config.toml
train_examples = 90422
norm_position = "pre"
mlp_ratio = 4
kv_group_size = 2
patch_size = [2, 2]
depths = [3, 6, 3]
residual_init = "none"
orthogonalizer = "newton_schulz_5"
batch_size = 128
warmup_steps = 5300
Rows from block 5, named by matrix and row number. Each number is 500 + 50 x the weight over its row's rms, rounded and kept within 0 to 999. All counts start at 0. Numbers have three digits each. After the name is the row's rms in percent of the matrix's.
# proj: window attention output (model.blocks.5.attn.proj.weight, 128x128), inputs 64-127
proj.0 106:545590397572491522456552458525475597524473464436511395483488547452533442502538491520512562545508525492477506517468487549529433465461519595487487465457509525330482521599489405475434549499524534
proj.1 111:537552561468529469462522465579525423431548513399569545464523568532469435472437595495376420432411466627516534580529483506465535468477527487486522537506530439564486600573592517484483423512471435
proj.2 104:509457530436497436495444449464483538532532466478551497485480509519447479470555493452555596553525535501479527479434522508551397502534571629447486508501535531500505506489450487504433498491530472
proj.3 100:562438471496462513527504458567468595507452500421450389518529486506410522530538479490647592575499422589562538464531480540500494459502497586469511479617572527501481491535470419473603594447440589
proj.4 112:450436483521506504425459483442492514529454377463537485449464474392499572497462380524429459528478514513471416510546501551466371561408520577470466492523517403476519464492540513517491500587473522
proj.5 092:517576534466502475511530474494544504591489549553609482471592581549529461504464478456542543453590464495530495462554520518463528474557497489523462485588462495436583546530610401545531522428514583
proj.6 107:501513548505507447496498581518490509516474419535525426485455486510518498533409517462483523506553521582526590475570439507548516438579454439547526479519502511530369516441479521429475466409517545
proj.7 098:480492458477536505516469499486380532471542468540425589436371573469500564637434491487462458396475466570449548454510556449472486565458615505498534486458518547492532534465513419533471492554486464
proj.8 096:497536492496484466519497485579541493533525508513463486412554517563582478506409482522517474597486454492428457517473430428480445535506377531477494463494464499531551499601528515448433527538485401
proj.9 091:451516507555544497540517397509583492505524526492462469537515445471467637498562531548662463516518433496521439534418446491537495542489497567497492428543497480541390399454449511609537573494570428
proj.10 094:445507526536490520533570546531490438545496589564514519449460479474477479471529358522476564522562481539471510529563460523371538495508479507490415423506579510469508483597528502557554500547456495
proj.11 111:503460491536562465493560420483511591573445516634524646454527484453592442543531445470459427586508501605574488491517550559539427491457414469471528546524574533545471419491592534505480526461497490
proj.12 101:548541471527537485514540432564432421601496547560510449438570604391555530395403491451508493546463527524463522553450469557436559497550520451554501590504561496533462413497464528457449504574563427
proj.13 096:499566471515441534534470504590457502571486497614492512520466431477526558542465448431472479507541450524524532449373495512555495459537556579482509427447501544468464526471446517449473464495454549
proj.14 108:541495515519524574443489495396523549469552493442486448579554523580541509570508563436425538509497503457423491577537453413502398515486504389507558537474423528493459473510578507460548495483549484
proj.15 101:500482478470504491433521518518466446592482479447413617501507480524497502505449627429514493539425477510537564529587570474541539481394431540510495588504485502540471477447554463467501598498504467
proj.16 100:482488465490517401542534478467525561471630495468455542577582585447610545529508576544508503471349563532506438422495488510464488490550463582587374471463476472506472546538492477478558511478495514
proj.17 090:549592504491394495414469598502507529586476590522496528522493533455515425472483517581459512435395539489455567474372631473528528465513552499510539420501547530529459581507564526569505508521514440
proj.18 092:535427516517475443481468531464379514466582457480530517466554450533513507548558486507512509454492550475608438517491602427543430538453512574447474471580519498592418489444502475462481480489495447
proj.19 104:478638519557470487372488470509496491468491475527449496526520497597522520438434471462491520508498544481493425406422557515412564479501539492461460473504567559420504505451488582499509481432505524
proj.20 102:459515458432416512532337431423575578553463515456463570463536567483550488515517565421531600479557454539495550541563512541511453518544502481490532486603513437559518527514536515574437388500436551
proj.21 109:509540586418550518540432511523498474509462518498482504582535423495436534512522463524450475556533494528491556505496461478429518526428495505466468507523545431456438411561447372544454507513543512
proj.22 096:506506622481533529511439523504543564553466501540482475545540538507513479491492497514518552427453506435562433576449434453545522428543394459439440473554502455532473474583475432537461416530477473
proj.23 092:489459439534508547406509551526449508615467519463520522473469563519494550551536485540488519527585429422455521501523497389503526495481469543427509516545429428474486523593609543512470441546458496
proj.24 100:557486482521530584510447593527489513481483545571552567497567474500482500513536535460474452471483572484524536427536500450479486570536460416465522448483492561450452421471419529420499478589498586
proj.25 108:474475552485473530504528445466515480532425433473621502421574475433429604512549443496534513480512510537488514448458492452510485552517477562394493480485437479410565614535502523544485621520516534
proj.26 101:546469552482413483424543509496513517579516578530577532444412503504493477594508455505512525493447585548452513575469489457440561558495504527501461427538525489552472401551578587494498454541497532
proj.27 108:517562364508562497498450442486513488502522543545515462414411541468534475499468471549541558454483496508523535571551546556570465509514481464529562434581449402557543433432498562490463556496417499
proj.28 101:499461502492596518499613447534557482557417468471536455469451516515534506496528422513520492584490506543432542430425511493476546547447432553496424540468551569656490490491548426422482481474423496
proj.29 086:514543502474477439514503626578447428485474513514447425425526505519456475497590459513516487513541450448478490473504588437554506444595461579568538521451483530634479508477521540532434527465483505
proj.30 106:519426516458478394597533492462535479477582551554449557426516478529475396476480407492488481498552521547536532537564469560576516500412460526519549535378512497513464467488470435447500552468562592
proj.31 097:412460460450506520450516565493438518546540460406571467491549457450464549531456522561520564436493550575477504522581459472513477485475481534454408468537554450538539585527516315512418474450506467
proj.32 115:432502491527546406459477467414489478442506564536600555465484536439521494581435487495480538548486616530486475457513501456460456614470548503497541509549586511545412491493541461512543569455449498
proj.33 102:426556474648451453468458543461513614453518563464559541515489526515489483596453482506558466472488430458453409500474480421427608449501558461555535537497519568630539537516513496468452548528492515
proj.34 099:440526487538506429456532499479470453617479449454481486421588434459463428471464429438478448515483471486430460430504514475486487560422452508486515535451520538491531590573545459418510497578553560
proj.35 098:496503488496520509501468451558483459483437521468483392464531488442457533472486518591503529528600456511474512537593525543525364440418449540520493518529518503478570545455570591569425509456545517
proj.36 095:510449498434492580502587448545398538518506492519496474496489564594476470484528491623476447500544500502548517398429468488514505503490510531551461503470470537555555563431407469544450578507441571
proj.37 093:563589473586415524526535371497469522383497618567442457494544500483521585500482424564489490468474538554577514520533581447504475429554513411492489519492551497481511536434512499474529482548534477
proj.38 098:542415465447529431495476494456422443465546492536462549572421530498529494527507422479538461494578509435451533558450529479456564516547457487538415498499442508526486433617476596570508431499408501
proj.39 099:515478444409496538478440491508538474461506526564520549560445479522510436422511532453453589422490600491492506559468459542538500511578528543465481517525543588449535487496432437469451540403567471
proj.40 102:512490526584590482491552615439589522402462647534530442425536524480483412478473547376496545556502464544467460530551528587507544480485515497535474477449532562452449533570471433503492514489417550
proj.41 106:521483434433519541521526656598435399503548488469525540501433446442489502555522475439458464531542543495503546394460480459394516530551537513451445594517548521541513410479476545508535473484599485
proj.42 096:433435590554442502494558507429555536570468518488501541538449518467480442535417515523526431574432447574601514517472481494462518581500392475570488390502423501551431568472520502511473585608435488
proj.43 107:357518444419567539508490476515507487641364518524514541481517488564580515586514469498469474488468548448457508434483593506550548525533428460524537400428458450491448530453512491434428519460566499
proj.44 104:557482441487466499551516452465412589473517552439510495517566494513593525441475501448528598465443427558399464462545535450519578435533517498527526464405564477484577559487510518517435488527512511
proj.45 107:455476430457461607420541535417541580505510459541544487510535374539492608527432453514506525565560541489495378437518525507578616428463562481472455513496505479487486508531527447509504489566467525
proj.46 101:551551480479590456531502409502514509516497586590528626552443545500463476503473529566572478506483473488537495513433505519501488482526511491492522502605555466591591602452598365480472472503552581
proj.47 098:483529402448432454480569476485530534533534495478514558451492432567484561518549476525561443493553554577417530456544546520513566547460544518457580471525500546564437372541425521456435382474492495
proj.48 092:519533424456490523458476431521541431416474493601507477450496535465507623556461505575543464428527468552473503515448487576466495545547538417507504477471514549426492571542520373553509509506577446
proj.49 100:492516569503549446537510553475418608527554552448539528507469553443470402455509448467387506505383459429482478450543495471552522439576451487564502478424504550405506498483415589514483582461450549
proj.50 097:531515503349479647507521469481450488520480490496519549453492425507524570503514469469454531474459505548448541412539466490612471475586533524575478478524451505620447470453441501543478420537596549
proj.51 088:474572498574507478454553561512573571494509527479517544458483435479467548490479485463563593515474498461569507496461543494487535543480391611440392533478367488499540516556568482406440514443541491
proj.52 104:459515444488500547399441511446490475465546478510543430497418493479505475542460560531571538552525568477459441447398471486530505463495484552541495444524592372572515563625392518582514485591457489
proj.53 087:484495403585521496499455440464447483436592545350402501554492521474522478465543496537542520429446539467463493514519587552539482462545501485547515413389477561511533448580525453521565473564589534
proj.54 109:482454513536557530519469562536549421511500418522488533445471529579516524509506497621378507513500493472565522577505533535513539459458479321527466441509455477482451542444489495537503527475411552
proj.55 105:463450567578494571603500567442507469561583478435548510532537597540519394526424552565503428532489618490560463504470453467450556573534450462490483497435483552541468512442410514488466564507445454
proj.56 102:507527466482568392597474484491566479459447522458531474484546475497483502424471514498438513421429493504491517435497548481579577495447529439520521555486514576556465434534434494475494493525483437
proj.57 100:513490492551565481555562544401509475517563419447487525489540484451493603618510589422524473536518478468512558555463530511534451521474579490579475541470544546436543429467430428537466541507474431
proj.58 091:482480519445435589439430535538507468493569519552530432628460464456527492505553573502484431535502412455510550460435447496464454467515509419370504495461505474525444448524459567451520495545513499
proj.59 091:483428542414452542550600547492402448474521412485517549418484486417471579490520474589626523555506452518516490433475492552529487462545467514455411487568463577416544415436446476511547527495459460
proj.60 091:409514509531580485446467402411559542513512521578480506473510480449495434547487499486411505577448548379605459466453469642501443439479505468439489536503529494461526522556521457605437479482439453
proj.61 103:531457545527445495526516506585495498555493520559570544458421460559546530465476427483443565400443490520467486491409490430425503629418454558507486547600483494413534495467610500534456523428582459
proj.62 104:446430574543389489437588553551468401499534480453461487510486469425557463544548510494528509490450493471514459557461496530502376426556507456587481564496530516536546468483449549475506510503593518
proj.63 106:435534492546509499415475546569556358491590531473471414427478521495504464536504524468548537470533418518379534483508527555450546501532536564448453503505510548489426522549544419491455483567493520
proj.64 104:524414474491547425360484512488450492606581527439541466490418493487523511549520561605609483482540513466482567595485511509468546580534589451593522497484530560492514425456575529482452418430494495
proj.65 094:464514553501567582566502459556528576549527598456439559505597486587532533503480546536540571504486494424530562452488496488447554532450547595522483527558489533581464429496531489420477505543479508
proj.66 104:397536574515447489517519537603498492451499499488478602410365602453494540530495550536447523548513469480495457471463466537514560510536514529527470561407508502577521514550492430496478543502539544
proj.67 101:459579537497478403524549479465453585473356443490448504527537561489496490573426470512477534414452562490472519547534550586510482425529427497535624531547575510402441528500449487430405550470528435
proj.68 098:416581424522517504429526440433537526588577540476599516532443537461499511436474507618464506461520468537483481459577409496469396481490529478505696415563502565395468537461548530556467544406491463
proj.69 089:544546495485518567581546504475485427547532565440470544514534502452510471455463561499537562634535578458618531517428435534492500491481490449395460540521586553488445567502616464449542423515464544
proj.70 102:569451507575493532510574520554502510522418464633588514529476433473598507537455488467520542533526465473539332428470525507414497518486487471494448374598467439532567422537555514521497506492493410
proj.71 107:446434472498551568533476480487485525577590568392492518511512510570455446531435440537514435489462511494515589515464504498533557601517443484499519462561434538440466532460520499455477523556474534
proj.72 101:546403529465463582430519498489498418487405500533525465475483423452623426516491526499469497494496425516451566497512547460445497511448476511519488534428472498665553582450565559524489470543495471
proj.73 103:498496409522398442586496456450515534495424519473458462486480389444480472488451471526520489521517498557477524522500461405485501520398594608497511408534567529498398411404537542477541504490557473
proj.74 104:481417507565479435456582511347449495428467435585463462517557466525541421561462532506382479524506513459532475492471471460493488569603567452514493560426367439544637429480557537419496509537450562
proj.75 092:482440432488567520554468469421459494522580573500444564456424433495485535498568584466491484573533509451528485548576556483520562452483536481431468499442457499502469491455621496529577451537591485
proj.76 089:487565564514520570373557457490523498453443453469507540548589522492499536475447530470387498552507435491455453484434497492509483537535435506405559557451439451483541564444452481467443468555465545
proj.77 106:393437495509493459469469494445448486484469549539485410553543419563477502448454553501535577433562474477532554509455441473549517478525518437582583529505540459555488460603478454504487451515496487
proj.78 100:434565474337542481570457505466436506572466488474484589463433429487497487498476496486533476566508582474399523505442465477519468548455434571502503483538473577421455571489520522589521498504505500
proj.79 101:485540575462459445556530470612470543480489419505546506594462358426499424477469449512551541448430500540522552487539533542544582466605546520487534559528531450534530552545472510608565425553535466
proj.80 097:499524427585499493521515486540484489535462460442471539581453495489511459488375534466613487490529563530487419511500506483450571543591469450485515556473497466422558453499612576477553537542456418
proj.81 098:550483473496463349507501457562556597476536513564488482507459522482460513538552445491488491589496557540578468503508478582582549543533517436521469482487472557589482448432464574455503461483468570
proj.82 101:476549493514495509621500510520422546476405486483488518484506478495493470498424451455468557497519471587530476555396529519461550449544527487422509384576443491521508449517505520450459549595527506
proj.83 105:487498505480522449511424552556480503421449525559517454511614541435599473508552457417462499563510519465491589522398500454476586479523554517530491522521411482554556456451498506481466474487409430
proj.84 085:505567451553496529528472484504492489443538527598408514531588525487522481543517464463510543487445449498530508563475584597546536441386423546550593518528588431364452477431524480460455436438565562
proj.85 103:605498634522534464506488550475537509509518591491419527529404510527525463478464538483518565474489452473517481554474492572439536582467513492521435474393479524541505485493544498468492564508414389
proj.86 097:530546542423500511432513435530457543495505483447458472429540486539468499489488439589455558432556448469489569473562399538549374471513473546524558549427571551486398515390513463510512536402492523
proj.87 095:400476476581509506536481496541475466562550494587442477512595495446488457425485492557510537468454588451513476543435510559475533516351502633492415523501525581483579449519484500496483508543494466
proj.88 096:562520541484575565454488473414591469384478481457470563482515548464612385427489514589515449518514447552536567603443503569478524477521551567551549541432537464443461495395453532430452525524587556
proj.89 096:529457378473524547452435550554514493538581515484486506497545614517426521375515450471544505556479475526465426489475466434440577449532473446497412535543511495470515516454418540533439508484532494
proj.90 095:458525393550547467423431514567439440427520577444549507449475589541468509474558535499485537477499562505519475536433534414486441431579505553431445569566494520456546560514572522453477510474469528
proj.91 098:467453510473510621543549568469480487477492497436515481503478503576523386479458528571489494402460441405444490371541448478549524489468556514521375455528590535525552426426582573470511523517478505
proj.92 110:481430451444390468525521523577505450535418503513572532568451492458526477458439451469471589477508500475488574448485497490556537589454513630536456586551438518496488522535519557494457448468504422
proj.93 099:416401510526517542474576542453513483548565573545442480516430472511540473431484453555556571529429546399494604458499441576591499463523502437486588498486514508451497497432561443508483559533465461
proj.94 103:579465516520478387561510536453478560544485473480518449493497525431594419501396458487504492459458515519458420507513582550463587554481442484538533533416494545588578476437507553459417474508508467
proj.95 106:494491485435480498446487544417512561546549450477543514551398542525591581553430456611562457481536448568434572496582466486492427498467530474435458469545488420572419488509429551467434546573500544
proj.96 102:528462505500566434479475502471473546528520531608631453476472446526389507410521457499512531509458527476517519418425552575477556454482551482481515522516594559567586437523531460578431506428526461
proj.97 102:605514496503523481490473493533487479517506512543491493472435568418478428421491487480540479556516532457586484562488605495531439395537555468404500519516430441532437437472447540566526496556505542
proj.98 099:447473474546513565519467475520492462536448497608486519457504472551529471535529435516440491462495448525419429555507511586526565452500469440425513411534442584543442453473472453571505472572487422
proj.99 105:513572472549476560486490391539551371492576453428442495545481510417470483503524544540499439418509507488452510540530553467443516519548488422505481616526468448442515458510486507508441540537482485
proj.100 095:531486363462497492448453498579480524440515465521527504394355488506576475538522474499452567451578488496573517508406499442521403513429557492515470504485435515560531476597475452434473511504538487
proj.101 098:548488505434515526563565411544479612449589528499551397477539519450515483459451580452507423567537533447430497461465570496499497491463567463366468438555506442469472490524492529471548425542496368
proj.102 101:486486509451506515448458514534446523500482443505477569496549569539475469528475565415372595499414589492561436521601459508510482501467567436482425478386524487530542456543553493506503570557538506
proj.103 104:525524371475589471448623438512540478388588522514387490518452456564501419421507464440533400539456519496524514506410502440509520573491556540473573490448457458461468490536540525539479519479552620
proj.104 089:354562515445460511495479495436595424514468447471523544464509573441517466469397461567557502521467478542472489462550456465525522440497468476434493555476439478490520506468422587518565456510462574
proj.105 089:467489493450524449522549609462532535401469498495438484509506555531547529527498570528471409433498510465469535465404486548474485486582518501490446532565452484513547477601557516456532523498597494
proj.106 095:488549457534498564547587568483565435469534471473413471542587447434537529477587609472533523399516529457464511623504490455458600561557554543476401476498435532487487558490442453536491557440538419
proj.107 103:555471525525520572494496534533552513503532513558531474566494481444482462477602592575478475487542583513520512605341548428496506536497510528458467502518572361427531425538607494547519592520535450
proj.108 109:536522441458547485359454532486576445426499525462545516604465501424526531561520514571430463525559493486464506455448446430471476473578542490543541492439476506616563500524456459491538527545442479
proj.109 104:489455558512518442469545518547472508432431483539473532570465473525545529525517489539457562465526478367469486612551478558485435647581505551563482411393601459434527487428487481559472559498557490
proj.110 097:472535615505524554529457580504422537527490505519494534473541516450446470440482491600540538541436450658599490476511524520551479479469495530490503491536503492537491536485436516540526474499494535
proj.111 109:448448490454568533503503464445467473496419453476551413466559478443568501528494427451489537519559511465463478520501495525538497493448502546501565518453437509546436427382470507467502409440538503
proj.112 099:500457568465488481478470497537531502517496554518447548521547488462531463473486449574468529503443428551535551366469466443473515474487498484432550466366511535630536519510513496475544480623573578
proj.113 095:485464488521432535403445575503466550528513522561504395477450530540555482459477544517489540484462576557518515523568480549431459434452463505433563541438519602418613523473533466497439545501478543
proj.114 106:535623450472516585449463597578544537513514562485547522499594590474486574526469521488444458507433486598455476549489483488543483581487506546440454500525518528424480552580509577513506547499484508
proj.115 101:531455528504417553447508461544514450480557510485523525412560431512484569483514486552508466438519427416469554557469479509588433481532531519454536510461464497556421519545593561518473510499599522
proj.116 099:439403542530548463617554460501536521560503557450492510590505519555552398542560477531556438471470477449478435424529515538497466531506458509419498451503469487555445496479431576479558503433554487
proj.117 093:461572501411577338442476442511561591448514464478530468523503512502515545506487418451453453378526557582507524515495389460526493468476530485508554522494518475487488564491496450589490484491446450
proj.118 108:559462604495548501499635508510485529525466544468444480422427529414519566482455574528410486433504543496523490508476477426576592429645533498645478477592478486595558492453592432484439569431424437
proj.119 093:541520464425436482436473577542508506501464464515446508448416434431535448429484509431506473528454520427534503491542553470527454383538511582429428430593499625515517465536441549488555491532449486
proj.120 104:546512463465575504518487554475525443549595452494565493556385498530532426485530456496550487492461654427486442508579549546552491540506509521478412518593479440529588503500520473601455392445491461
proj.121 095:490486430575485562549512384526495493467424544480489428548499504479534477512509532460566488500492599456396487533521558499478502541478575472537371477445578547474438543461626571468422461598551517
proj.122 099:455463497493474525488579479548525474483436419464490528556525539470488547449518434576448540586400389545403456450510517492464408509471525539534473599565503541524501480448499482453393417533530433
proj.123 093:515464479428482485521441426423551482484430485530486571513560496609503524516501433557529519496541512501509468442416527580481508574537479553476515445421512510494480366458509355454466511473454514
proj.124 107:527506449574499587541439458439470471438627607449420462559584567500457534540485506515514477530489581465512559502526528482491467455551468415387556479537541448417557502534463525495413510413407520
proj.125 095:510482489557418449517413453646541555469453436547422490547493496441524510515523469569478463438460479450515487597596447512509502552528425508487546525475482550478462462490549443567482490479518550
proj.126 106:585544541578512563550461595466572549502590546508463441373485459531470493477509443518598556518511435542571575440540508535446545564440537516410591484446485450453492431465545507567457542477533511
proj.127 093:512580398469516488445571407480597473476468517505575424497523551547383529505580452514520538476484523535501560545570527445598550513453398515536476468472434591538527575485467443571573441545465432